config.toml
model = "model that answers yes/no questions on an image's attributes"
dataset = "photos with spoken descriptions (Open Images, Localized Narratives)"
train_examples = 101725
image_size = 32
crop_scale_min = 0.7
horizontal_flip = true
rotation_deg = 5
questions_per_image = 8
encoder_arch = "vit"
encoder_norm = "layernorm"
encoder_norm_position = "pre"
encoder_activation = "gelu"
encoder_mlp_ratio = 4
encoder_head_dim = 48
encoder_fused_qkv = true
encoder_bias = "all"
encoder_qk_norm = false
encoder_parallel_block = false
encoder_inner_norm = false
encoder_drop_path = 0.15
encoder_patch_size = [4, 4]
encoder_conv_stem = false
encoder_layers = 8
encoder_width = 384
encoder_positions = "learned"
fusion = "prefix"
fusion_encoder_width = 192
fusion_encoder_layers = 7
fusion_encoder_norm = "layernorm"
fusion_encoder_norm_position = "pre"
fusion_encoder_activation = "gelu"
fusion_encoder_mlp_ratio = 4
fusion_encoder_head_dim = 32
fusion_encoder_fused_qkv = false
fusion_encoder_bias = "all"
fusion_encoder_qk_norm = false
fusion_encoder_parallel_block = false
fusion_encoder_inner_norm = false
fusion_encoder_drop_path = 0.15
fusion_encoder_positions = "learned"
fusion_encoder_connector = "mlp"
init = "small_normal"
residual_init = "none"
optimizer = "soap"
beta2 = 0.95
lr = 0.0013
beta1 = 0.95
shampoo_beta = 0.95
eps = 1e-08
precondition_frequency = 50
max_precond_dim = 512
one_sided = false
adamw_lr_other_params = 0.0014
grad_clip = 3.0
steps = 8200
batch_size = 256
epochs = 20.6
lr_schedule = "cosine"
final_lr_fraction = 0
warmup_steps = 1640
weight_decay = 0.4
adamw_weight_decay_other_params = 0.05
Rows from block 5 of the image encoder of a small model that answers yes/no questions on an image's attributes, named by matrix and row number. Rows with one number belong to one neuron. Each number is 128 + 24 x the weight over its row's rms, rounded and kept within 0 to 255. All counts start at 0. Numbers have three digits each.
After each neuron's rows are labels from the 100 images, of 14848, where the neuron reaches its highest value: "strongest on" is what is common among them. Only what is clearly more common there than usual is listed. The data: photos with spoken descriptions (Open Images, Localized Narratives).
# fc1: MLP up (encoder.blocks.5.mlp.fc1.weight, 1536x384), inputs 0-127
# fc2: MLP down (encoder.blocks.5.mlp.fc2.weight, 384x1536, transposed), outputs 0-127

fc1.76:091097149129122167087114125138139099148102131140143147133137136147101143144163164143091080123139112144110095117124131117151102109140120148121155114145107126088123127129142105104138138120144106123118169151095114111092140123116158119156135126116118106097141120128140125098133096121131149104081116107128144111181093057115173124142090101158117148135149145156168130143161138135153107152117
fc2.76:098134181177112121105105176157120142141113140157149150122128144118079188125167122176125146135112092136131117174163133127087129123137126127115167130108149146129118176107111158160108117089148127120165179160137146122120138139117173153127127154122144155085123099133083104114157142101128121152159135120142138179118148175102153114164116093159146175125155087112125166120126120109134127107118
strongest on: text has "text"; text has "paper"

fc1.634:162118142118156110121161137106141135094140124096128112113173139141092137187111141160145085132130126117124135126133075121126152064113124123124104139149142096113136112094085088144157112127155104126124134092137126146100137108126082137188139121102133122156145133122129163170132143113123153110132166142158124109126092122133122085117107109095165131114140116131092134085099157115107130155127
fc2.634:151108100122123121091081134111103079136108154123163143128124122120141142099140112111116123114127122142134104119144122120124129137093128152140143128100116165153147143123145145107101149126167184113159105143155133126126132152140086126117141107110150154075145125098118103080166145131104162127127058137102137147092091083142114104093158126121120120086101167147081157173157124114138121110131
strongest on: text has "black"; text has "white"

fc1.285:097110155141132182104102157155122100161137114145157109135150132138097142148159137110093133146162123108130103130138145097111115156126120127091131123145157115089123074150076087123124158097080092157161180143117154106117124116136147145174124108093154121108127099093125127112119106169137162126094123127091129101139070130137145112134098130137108188130168094146135138125129122118127136125140
fc2.285:134093105098125140099140096102137164128096127153141128143145121116116118139177162138091132090147111138117123142120133135136150112121169114061133105086116159141155122093079088139170115136114171121177138156124169123100120092120157151132117121113145135151136097098110116111176166073118132125140112138166120158102139143104126131149116176117115140123114105059097099136125123105117149164122
strongest on: text has "people"; text has "standing"; text has "sitting"

fc1.374:145143123119126129114126115160115120121161151154112119159131153132122160137116130141085124102143132168120109150162144151115096101128141111149175137162129145118180128132115128125171131112141099133124121125089131127099147170126168127120136139111140171095162120107132122138166081147159089133063145111167100157153103138161167073146130126105123166094155154115126143125130132118160109123126
fc2.374:135103141121150094084110148097120141109143151108093152157102198115132169079138122141110129111139126104137120142111114085101126132179129117160131137138106081117125151153084089120102173149137112115130112183150107112088116136170115097159152123103138132117069094123104116092119107094123097085166119176149134200101107122080128187143148103163117135126108114114159110129134131111089133103124
strongest on: text has "standing"; text has "people"; text has "man"; text has "woman"

fc1.733:176122167151119085115106126118112133130143137131164091145106121125090137160120144165107104132118149144141163146148129140085120065140149113128131109139178106136132098082053131120162115138152106150117147084113139159151159098110095157126149114115133127125138124104140137157110098111117157130127114142102135139122098098136117106135095095112138148132160045149112141081157182119148102169132
fc2.733:166099116147113085110108143107108089137113174109144110139141134109139133134131129108135116093120103112122133094182131133170133139104139128159138111102136143138137148100146135127110130128151131114171134124115120140113139126126098132135126094096130127090119153095079099113180164147110180132149094127175143162086126094128117117117120126106142116125131152167121150145097111143155141119112
strongest on: text has "black"; text has "white"

fc1.460:159156147142153113157175129107144118134176181144150129150103118135141162103084123135133128160128119118157126120161150112124134098125125103124097134109108107148139112113124157130083146155099193146134117125146093158122139101055084151137094130151145162106119145129094125105184163111107146132158067105134146127129123088139150119141112101085079130122075150091092131126111124173095138131114
fc2.460:117118080172109137143169101125144116103154110112145093120164149121113141105089136129139082109143134124108155132165106148121130136137143155138207148114170143108137149094082126105121125098174147096165101113108139155137130142087116118156140160190163102160130135157138166107152107111134083145120106131109164143082123130112084137145141136141119108080075145196085110079095167134127108091167
strongest on: text has "wearing"

fc1.269:159169119128121134113082175121120144127115121122153128139143115092087116112167097103087103151145154143146105094134107135150153119118142117145097137133135087171140090129105099116119136121138153137139139170098168147137154127107090148114130146122141144141138107142173162123087120137103175119128135126119130139101118109117117119119131119145157099183144076094158121149161104148119151064108
fc2.269:145095142113111169156126138108144118115138115111128158159098117132147130113096135160136107126157115156092084147138136141143126138141172133078133113105144115121145148153129069104094111114136109126112166122120151105175141163146107145134126129151140118154126105127135115105120148070127112129085075119147097176137132119137115166136153102109101104142162154144131102122110137141108132144080
strongest on: text has "black"; text has "white"

fc1.25:109132129111118145147129096135101142156098098060125080123085088118146089095123117123138122117148115127163152106101103130132143137143105134156107176128208110130127122140068130156147160121136143162114125096091092132162114140122163106165109173125081119107106141143098159142179128130144090129172100179103137128183097104086167113151138114168137155104151140129129095125151134186111110135116
fc2.25:146141166103150175101130158123087140154116135145108146114139134093125119103131134151162156121092128131121130103130129126134112118115153129122119110093123135132091122155131136131120152135119196138116103109145132147168127104111110149141130123107162128120119154091174148087169159064122158166137140095110146128156128092122160114108104095146097116124084142148124102130111150129106098138165
strongest on: text has "black"

fc1.433:171116127125121127127089106155104165088138167107145147118146156155107138177131075125131119116136151133124117111174110122101165128136169113125114123160142087133107099091134130112189145130157170112115143114157120146130146132121151120167117123148130143124086115140169127126120122144158165132135151145123069104159098111159123066089104112118143135108152099123081144131116151143087099090136
fc2.433:178109111131122157097090143130091089098137152109141142143165095093144121110077107162140131103142102143118134099153195112097132120091155128160149094124152126173135143109140140126104176122130169050154103129133112120107132124136108132160143125101153146135128120102139093105167171135133185108119095110109141144089102064147078130129149129131122124118132118140111160128113127138122156091109
strongest on: text has "black"; text has "white"

fc1.475:142127136175125096153145126158140091107147097130126110152138088082134126095115116110198138123105113126138123126142117114144082136132149131143141145126136115096156101155104139131140142132149107113144083151156186178136106107141144110142142159158190126114151163145127152086125117108135140108132127121162111155104110084113141089114161149131126140150134172115157117114162162113138119130076
fc2.475:120177161096121096132148126116125150092078143129111142158123122106119161118143125122139118170146133092106106101126129116165123130130101141098154130122085142113128099144108118132117129118180123138091135166142133160121185124112139141149164113164051124158177098151151102089138090149147130091109098176147159106140123099088085119157118106180123156104158111115138118115114133115151077106134
strongest on: text has "table"

fc1.87:114126136106122114077093132128117146145129121096107099114098126084152139134111122126149148127145096102138137122150097111121160105130113101143112099146108100130115092134147113115128110151166100109124112136128144105095132131130131138126098117162188135199155153106129131119137143147130125146158121126126103181157140130094161136103130099136122160146146138175107161125130171076105134140110
fc2.87:165168151150161148114143114131126169101114112137143109115106104153125144097140106166159109123151194122125115123138074132116115103075177137138126134139153166166140138140092121109147141111139152184173133106148115160118169147120145155129093127169158145106148146147153118181127088166115123150146086132178158154060154134161142100126102099140127142118084103143104125123127119162163131161137
strongest on: text has "table"

fc1.101:104149098137134170129135111132150121123102137121147178123133111136135149155089157147125113111115122133174127062117131125113110120134128118142165178143111106118113109131129152127142183148115137121104109121129107117090083132085111101175142144146109116119119144146144158140088125163135134168141158151152104137157058115139100076088129114151107151155172086126147087148107170149114144144125
fc2.101:148145104097161127145115125136153131144150166139115183121144127100127138062135153147136115126137125126121122106100145128123144114156163152124136138078141104140158139150142109116140179167135141134109101149114131121129126100149098144100097174133156109133121087113126105091159131074103129130151137161113156108173099106109131153105107127142109129129107168109122129149135104101143125155134
strongest on: text has "text"

fc1.36:159131131148108113112074132143127106138140148154139139094161120124140111126131129140119142118121123116050111108111136147123113086126139169107128124153154137126127138087096160145133136133093117100082131169120114158113110068124148161151132125197129123137149146136118150148097133106117132135082122158119135160156141152086155080108129188141126151141077143135141057119141118174093141133136
fc2.36:168124124139130158080141126112098132160120125144118162081139137135129107180116108108103118150166164120109113123112158145117149130125120121137131124094119123112166103167169140090096136177099155117132139111074136165124118131150126149107137129139131110106126100095139118126147180147115144106142119100086116180138107178105132136165146113092110130116093161111168106124055079175173161130115
strongest on: text has "trees"; text has "sky"; text has "grass"; text has "building"

fc1.99:161152125145153135121122131138123124118151104129125137193171122122113149142124097127101130105138121141143103117186110108134105154150094098163141128125127106130142106158098133111130116134112147128140124145146144097122103142161162135130183122128142129117149123105101129121152106176171131121081138127137136134151132131139095109142130115175124140121112140085099130105116161156176114058104
fc2.99:107101126114104094104120123124113154102128137109114122160173138145144165116161128126131150168140100065098130158112122120162129089116150095119151159142153115090137124152116124096107124125142114146118098142166111093106122146082106127146150139158107143105113115153090093108119113079117118089174082096142126173121092080087124106120130124113112181120139153131157161116172173092125153151183
strongest on: text has "standing"; text has "people"; text has "wall"; text has "holding"

fc1.428:091105134145118133105069139166138093107143162138100134119082131097129115108122128101119115159105125132080137105115144133126101160131085121144148206074153133126146114158137106132137147122149082127149108162144124139125148123176126114148167141114164119115162090130120128117130119099129151132082137136098165149112149089143109107096137098154135130115127164111107153099122152115097141117123
fc2.428:080135143119118157140130140081108157103091127152152135128111131083140092126140114106114131145130094127124110113083158099137147142133118099108123126144133149136169111140064111082147156122128108146135170124141128108118152134136118125125149130092152117107162106088133147100122124104112169100148137143112131138099139106048137152159135155146127133134134179144177126117120148116118168159124
strongest on: text has "standing"; text has "wall"; text has "screen"

fc1.444:097111145127110136144127139147124061161108177178159187130128136145138121143151109153125109129146132131119129151124136070118090151125122114095169094132115140170125158140118119149131161097146190112127170138117117104117156155106146110148103155077169129133140145130104120139137158091120120113154156114159160120147126093134138100159110125090105138151108091130176132150166116144155129125123
fc2.444:124147139130129164100126147104134091139190084151153126137157122106062138125176150150144148083109126144176104128132134167116120078159117117130151092115126140136128137154159070160117104125134133120137159125124117097145141182221109107105115144158141193116097119110098136149139157105124135148110156131093112117150118109142161150136132125146140172101127134118147104143136089113132153113090
strongest on: text has "text"

fc1.143:125118097131136126137104143086153135146141142115158136144108121152109132125130129133142205086180146163076169143124139110134115149121140115108113174130126117098121120090105141121123115087105102121105099156127144108144130155176128129127115161107123147141127094126159119128106117110166171132089111118145133074134094090152143117134164145107125135100088138146156115116151129121145129105143
fc2.143:121090095139134128149120139102161120174131123099091141156153135156116146128113157123160133114117123137143149107150112156108095109119154142079117113104137099130156098114138101129163121143113152169125133163092136110164142119132139108122098105111177186153120074117161115177140107110130129127130081112126121115124104118103184123103143126099118139118050123113143082084125119144158159158131
strongest on: text has "trees"; text has "sky"

fc1.317:115126142123080162119146091104124110135104159072116136128176104147144181166112160138168137141152106159114147140166132089146102096149114090124130135134115104114143138160107164111142162139118138164097110125160109141095115159149110129152095161133150145133129189082124166141125126131166067160084130134141130154121154099161083100133140103119143120120139141118125158103141098144153113149154
fc2.317:143099074132150134162139147117167143111171112096125152166068161136098144109149171138137135139115098123158113147125130109148088119129139129127093134136180135114162095091136127132115112131119099142110157110124126102125097116141068109100115144112112171135109084128123094139124137113086105107140129131132086118140132115133126135127165134121151111096130120111119119170143119082119081116156
strongest on: text has "trees"; text has "road"; text has "buildings"

fc1.321:128130152127140146109128124162074138109158100091156145155137146112099123186126134150176153075125182108118142134087155077111138068114150144133101143125138104097113100147151127080126164094135155136130138142111117121156070106104170145199151114099151141111120127146170102119166187163152142135145124134140101107154087131108116126127131157163126143129129116132142141131108132155092130088117
fc2.321:131146117130103124116151140088136148063108125155113149127149108159164174090132125149153089138160116149130159154128086160123126162092141115120115141124157140154122155165067140126096123113137168163146123127125114122135142144162110117066129153141141101140135145128145126125099060146123163081136113119094159159082129146163170148133126089085113150123126086140110120182136099110119171130144
strongest on: text has "table"

fc1.595:104138160089112147129135156090113130145121137142088165121146139084114120156154141157132096143135114144161104122111131127102140131090094112105163123144089129143145122144128090135144169135155200137150143158139120123120132137077081092131126125106130094101114191157130147141112138089102119121139160118093123086118126116142143114160128148110119127146115098147182159170161122166149084112157
fc2.595:126129114121116138118155153137169115149148118152150140137157143109070124110132139120107125116170149161128136129101138135123128101143154119118153146126101158114144153154114062131117128120161157087117187110100115112143133155161083128107125121122128156091115124143098146127135147121112134098127162145104148121128136149181174147135152138110138156139145132123155145123156154131136139121084
strongest on: text has "text"

fc1.288:093135116131119129106066164169126117123145133140108164099106142094113139168146140108148117166057135097113132106139107115132095156092072115116142183072102121136143148152138091132157124139148099120126065155132133121140159122148140141134174155144154131095141142147124114136110121099135152138117146135099135129122130078131141118114159109159137135108148136128127134106143156114136144118155
fc2.288:115143135109122153156168152100141143107095137154136099123127128090142110125118110126121160158154116141112127116074160085098193108134124137111143123184103152110151131146096162104141125137109116101149130122149119134123131164140143155129133144096173123119118098132130130085078121123110151073164122170099143157126127122102150110145158158108101155146132173131179169147109165112141144167104
strongest on: text has "standing"; text has "holding"; text has "wall"

fc1.192:128108112092149151145128123177120108146123146149105114124129131156111116143177156104086101137188123153098123140151112102121098159139119064089144120137107150095094111142090130116109096140090135137175183100130171077142097149182151133180113127146136136089116160095078126081138135163134110165122162106102103145154096133090139145124097109119133135105139104079138131176118132129150126154141
fc2.192:080132099138076152093087125101127127136144090086080139161141140172122125152107139125116152099121083059104121154154189097106145149094123108116121124134142120122097116148085142141125186108164182123156192133193172155102129080154156142136139144113126109143176113119091098150116100103129128123143152141117141147118104135093163128142073141128149120118127087086130159113143128105108113128133
strongest on: text has "people"; text has "standing"; text has "wall"; text has "holding"

fc1.682:132124160126110130142154144191170134083097154145163094106124110106140154100106110100132139101091129161135129156130136112100193112129070098137088122159124087125147137114111168122114148126139148112161130110154143127147136140087125161112110132161141133126162177109121126144098122103106129126106096126142130114117153116116093155152166161095136092095142110084122118128120153138128146110138
fc2.682:156132167109108124085088131169153108118102115101166167107126163136125131116164143104136158105170133148139154126130108127145142122143097137127150112077122130118163130133110115108166114069171137120099106127132200126163129127131118130130131117115098114169150099132126160162163124128146104130149091111116145114115122119097062106130113100113109131121098180132123167155114121147124139089135
strongest on: text has "sky"; text has "trees"; text has "water"; text has "buildings"

fc1.3:125139151102111103133132119148107118113130124130139105121097095145115131112140123107122142139145111128131116116168121117114127148108166066095131124112103141138106121090141098149125136150114175131168123108160124119095125114097147115172138104117157130110127165140157167153135112160152112154107145136110137124106149190116149117117125129102136124136134112099117118171087114133074149096148
fc2.3:131124105143118116118145112120130134110138109094111122140143115136095115120120109146108138153151080128105123090098110094149143114109131119137149099144148086097108156114120141116086184122135170090110134130143152138085164138146177110134108160088161139096146141139072134125124070115129111125093116137081153109067112122117091131136096109105144111081135091142129174142124134151111121155148
strongest on: text has "standing"; text has "people"; text has "sitting"

fc1.478:151166128094138150148101132161129151131086134152147126118122175104103089116131123137134106170134123171156154160108158136094125144141105148144158129156106140120154170153127134161172156168187133158148105174123127128151119144158103119146116139085145130086112125153183114116114128122131187164135122094114137118166121153111112117135153148149108114121121081117173123105153094087104123156112
fc2.478:130152181119116125108132147135135133136165102142133147170143131101095136135110162130110117167188143118137133097143147129118119146171130135115162138116145126133172130097145058124162131131130164108116162119103121118137127131159124131112116142105154133133118090150057178131157180104114099078095151157125141134116120115154160143142174113100133147141136148105141165121124183129106120127087
strongest on: text has "text"

fc1.5:165132142154147094137154138099151148149128146207137095149108143107160110124110111132091094163153112137127105128157136135114139087113113123104104149134114160120143136087142142163124136121106143111144133115139070138092153117097111107158128100156148134172121074139120110135122151104087115108120110120112164160161161115139162145111115115105135112118084130072107148111102120197131121110135
fc2.5:141087121141093151190144098126152118116163109095139124139129102127106133119095130104113119142175100128154134150120089124133138135112152141121160106098134135102141154105142086096118113108174166126151142138122144133129190123077130132117124134149147128116124128162122135094143105086136124107131085107099146125095146132129101156114128123123121126112097152172140125115024162132116130139154
strongest on: text has "wearing"

fc1.468:154156154117120145127155062114125131117116082088150102125097103109156153148101143163109145119109113098175144147122132124128144115144099133168118150154137122118135119154113134106130156127124103105148125127124103125084153157125091146120102148143180172128142147068091107145142135158157131148109128123154115110122141104110099095120152079135147145137164122179111135090142164106082140142116
fc2.468:107131116136077129137106124089116172107151122144122121103093111097110118100157149122147125168171122149138113106107124116137089134155128133159144133158151188133160139161106108124163086137170108139111130102130089120115166130123119131115105174136147119095152119093105104098122102098100106133135121160131106147121148114169142124156142088151140125115134131143123141114122101147100131146103
strongest on: text has "trees"; text has "grass"; text has "cars"; text has "road"

fc1.375:195110161063143126122172100138119140093122150110131121133156069098137106138099142151143113134155140097137149112109125110123138109080113122116113155141160124092094143167139095108134143173145139120104151123142172128088135129149115130185090138141137133138196155131134104117131095106146122095112128123144128098148138120099120110134148081129134162092131083169065117105168154133123114158145
fc2.375:156144082137107107081103099149107112122108160147139131033094092144123147132120098126153130088135112151126152132075115093140096127120123102115128142128114128112157096121083147126146120084140131165142093142159126113091132148160090142101164179101135138090160110148139145141118091164144118116144094155107155103071122081126114103136144117130161126111118152085116141124130119099152118101144
strongest on: text has "trees"; text has "sky"; text has "plants"

fc1.335:126166099131130133172158153091108101097130104106105148133133111138128129144128116120118095138092109179138144163128180121151131155121145097095130125127112120091086153150136107115152153114115129118102137152120114060164101107139133085102133117105128102128105134108140076147147131107152133160128109150133135137134173138159118122155189157106114161117163115141147108124153147092131091123132
fc2.335:139139182129143144152094132152094167091099143140113138122155141094124127083086140184137126146161117152129127130121131149155078120161085082124165133136140098104124135120111085090140136155099095141067105126067116103109128142164178146131116151135132132094121112181148133148131131093132132094100148144098105127163112142138150127136182128130123122119168148135156152103121088142106097114154
strongest on: text has "table"; text has "food"

fc1.732:137152124138118066138110151129114189114122149139180105150106164155117145174117104153123111150134181124147123129166142143086119085149143079139141126138160155122133098087101093121173126089138077158095138087128145178103179151117100140119109111096135124153154133117162112176106121138089122138102109126138118139102133146144158106105106085114113129135123097113118161130084162134072114153150
fc2.732:162103139162098149075121104117118124112098114131141150139173079129132112118119112106141121138147128128113130136137110099164150085076118152127134103150134105147146164103115123080108129136146189129180123118151167129106128177127144137121109120086148153115099136157113132139147150140107165169147106151151146193093153090129110130124119140104129126087156129107123096131096173140175166113121
strongest on: text has "black"; text has "white"

fc1.753:110091154154144174176106177125136137128122140132149140140125167148098129149168138159081101116135136136121154163090090108138165066124122143127103137123132131136115117103104108095123165095133144117137132131143125121148103141110154120194121109127131092102166156086140136141170121134123101138133113106157127099173093122075153142165164112132125128139140128138166128165098153112111139107160
fc2.753:137161113128084111116055177146139125155103127129114152134176112115109160129124116140130146132132106097159133137124116137118150127085090082153185116154148119161107128157099114120124155084155138125171190116134104183093126095123138118139116087132113128104104141139131110124135121144111133159113126152146127170118111165154172130139124115113103169099137093099133115137151103120126125084089
strongest on: text has "table"

fc1.760:125168131135129102172138119112150094137171171169131137156109115113103160107081123127096079153100085112168118112156145143122120149123138106113136147147122121158131128122117155178131141116121179136102138127139100157107160121048117109159110147143170157104101104166103153101197131123141167132141105136115143119128135070104146082137132139090137120112055131095121131147100078149123121118083
fc2.760:094114096145086143132151106108159099135168140103111121131106112120108130122075142149094095118159118122170141133141136135147135143147099111124178120123172152124128164100130141134090142114174144088138111096123120106152163138089118107131128168130172141119113122138106143079186072106142113126153106138068156105078121119113097147152153112126120147070137135166127154135093131104121120153151
strongest on: text has "wearing"; text has "smiling"; text has "woman"; text has "shirt"

fc1.117:159143144168131140122136149148118100136160119104148122099091129188102151120115098129168156102144079122158134171094116133116166100138070139153117099106124161121121128140141183105092170122106121144098105119146135145151121143105106144168098096162153121092126130105104123115102141159146173151139086069128122184145092118109114138118161149127134134141131097146092146104130119120104166143135
fc2.117:100076133120142125139158132101131124140124092093114159136127143128119119082151107118118163102122171147076102140161106111125135100118126119115097131150148122131179136119135090061159121141160136093156147087142100118103155143141125105182126109190174082161116119120091101163122092166123121132155104143162148136145163132095102126133145101153139126158172114141125127138123103129125124103117
strongest on: text has "sky"

fc1.421:158150141102100085150145138155105113146188161180106129145131138112140152130132113103084072143100063136100141139136140169096153160106145121099162144157134114173131121078150127142140140147137158133085122121117110165093168114072114115154162162129175159115119109172102146091176132121154126115130093166115142119135145100119141095128124172140147106116051128113117115128096078142091129108144
fc2.421:118091104147093191133144091099156089113134132123101079118153094143122130128074139190102077095148154144155111139139143142131159128147131150142211120110126167137139143101134149104112116148163146089112108137090128107137178140096132131130137142153159076116114121135120164129170102111135107133129117126089139122094128116130137135161184114119097155052130110173147130133095116111146143154136
strongest on: text has "wearing"; text has "man"

fc1.508:121119143121134154115124178203120119121125182142121123092125189117107117119128107117102119141158106113110151113112122108117106116159098140128185133169089106118174159142128114118143100133136101102100111157117155148108104110194127134142149157111171128106132106128121105137120102096156175166136122147117135100126115107115084104124144154129129125118111133114123152105168154113116151160147
fc2.508:122157164095161122120125100105125129119175111150135129132148114140115134135120168140102113118134168143141119142083121140134137164104127144105141163106129090132184112103125102072152119134092161134111168128148132126078147177136134155154123140102127118101110064147111135143133151100136111085159142165135137136129096121144177153149143135132102153126140139121150139149119167125137137111130
strongest on: text has "wearing"; text has "woman"

fc1.315:146149132120133123135155108164130122086148136191105148138159108140102141125098111085078085139090084130147129122120124158124124159120118155113144153131136083166138121088166137096121118154136129150101102115148125154124149120079135114129147125140127127105123123174119121117154134141145168176146094113126148150135120070149086095108140143148151104125119165116121133128135070150105115081157
fc2.315:127096125080129145139147110110091134154165101100125106137131090104121103116117153157062110084173137114096107136179129145103128125134116144120157148113148156125132162125146131081139138124162129082112131129104120102176125125132131146103154132141147096082142110146116155116152119126115108161178120101120154114100152099146107140145197090088092172080125143149127139135092109120148151157145
strongest on: text has "wearing"; text has "man"

fc1.411:131157122120117110118126131121186109140110124143136146144131112096152117143091178106159175122127143147100116139125150096121134122139114125117139131138095122092142097102114166136148131127080084072099111117121199150130101132147113133120111137135163150110143136166124121147144122127184134140160112093140173104122114100127102127173135157128107133115126162089122142088106125118147157119144
fc2.411:097147151113194126123112118140152126148100107126157171135109112131128117146130177123164127106113122144117165131113102124132112082146120115108086114139158108134126084133124124140104114127105150138116112155085111128180138132113123137106139105173146145164165102063126133151142115137114117086116137125092135075174094114140157131151170111132126100112085101115149111127155148153140132085078
strongest on: text has "trees"; text has "sky"; text has "grass"; text has "road"

fc1.48:135145140133139084119146131138113145167154146149139150149106113139123124123125094117103150153112122131103120160173173128082162115094154080072119103129133136188144127126134158143092133132079157091155117129165093110108139085131144140126123091164151117135152129135136090134089134145099113129117134127107107151137143092121175163118119128126102135122114122118102132125113121146149130093166
fc2.48:121099159125119110105124096101121117090142100119112117124131077121147102140096115105112140119136143119063128104108139152123152152105154132114157080117115110107128186102134115085108121133185184100142132121102153116140169142132118110118154132151115103099136106129131128120173111123094140156145113096078147137115160117123109139112124109098140118121141103162143108110083131163169083148126
strongest on: text has "people"; text has "buildings"; text has "road"

fc1.64:077108172152165167111151127133123131104135151126135169166152133151143146118119122166131103142122160107100127134121151107118158071133165137105089125133113117113098111113078143087098133130101136141135128115171141117150134129113126135174121129174146119116121142075139140126122128161136100156150144103151124115144067145125165118104103159132101148143127082128143134149108101136071140115116
fc2.64:126154092133129102142100139114147076130075060120103127126161164142131141084116132157162155109101131126124109187116093162168115122097120107105114141143166166117134126128119143095103194106120122123176184151124079166145076126123185131113114097123116137113121145148118116136138147124110128094090120152095127145081118160125158138137116156107110147144116140143134102143173130174113152137119
strongest on: text has "table"

fc1.487:141114155158130129132103162145149126087106120076149118139120116091126106114158103129099089127114194130109078125131092103140104128149115125103103136074140101086145116121095125143174149153115091093129098148131165095142141133124111142124175117150138142124111142144103120117139113163111134139124125129160156077117130113174136116129120147139094097104149143071105131076136097112093129107129
fc2.487:151097123143129152122131137140158146135143106130136142112128080083152102123151151096130123131143139136113161075126080155098130124118141126154111148108134091118152100165111136143140136074141169140149137150099111111110098150154151125103132137136092128163153131083132148145148129138088152113105114099101180109104149123124106154123152094132131125136124135119118114129082135157135137098092
strongest on: text has "standing"; text has "people"; text has "wall"; text has "lights"

fc1.338:154135203150117093115152118148128111109127128165100115125143151142117107111110114128093140119099101131112098116149130145096144137182081125136091143141129133161150145121135170115146107131139099122119127134141176136123144162069148137148134072199084159098112127122125143156064103128141141133152121156125112150111112110104045125143172172131137146154179130116101170151152132142115133090168
fc2.338:150124170116168136142157118159063109150096151115108107136119149124156129117145144128111155104123145129106101082102103098086153168147104109138126128111139117163191156141180078086141133129113124083076145138166179170120158158162131103167125124172133092124110140154117118150098111121113142141144102130180108135159153135129089113134160083100118138098136113151135124164125104131129165143175
strongest on: text has "sky"; text has "trees"; text has "water"; text has "clouds"

fc1.115:081140149118142159119134146143108081143100109176131151125163137153101131112132129125098106106144107115140106142068148105119131139112120150096120137145079169151099114135118161123143140116121179129122190151154145129104140178103131119181114167085149119107119168109102137131138175139126132144115149139124167125132087099111117089136102186120103128143118076106160157111143141151081179147130
fc2.115:098148108127112151124139141123158143139151115171116119139126144144089118147159159124105128095166146156099140142150141149117150129121136121111162144121133152141140146139109085109076121107167121136149180072120140126118116136189120141126089115117138141095130094145127155149147135132113128094143135116092167110150103146183179125154153165137137165151138134092139143171151093121157137118072
strongest on: text has "text"

fc1.505:137163149117160115153137110086136129133143117173132172162144079137127119148086129135154145100086167116129137134136152132100120133081123096099135115130163097157115153144142112137135121149111129125100117126143142070133121099083160122131147152168150131125084117128145121143151147143091157102114086106144083118180116122135064107136145149145106145129109142113096145086159163146127078078118
fc2.505:110147105112155162145106147080151143084098125126137125124130144146164139100091159163093093139134120136153133152149140116160083133112121077105158088137153144099120169135113114128131117097100107096095116100125111132155110173146140128135124115118117141125121156150112118148121122116111114091094133129100119104105115136143164167124170141093138117108142164176135105143119106139091104112096
strongest on: text has "table"; text has "food"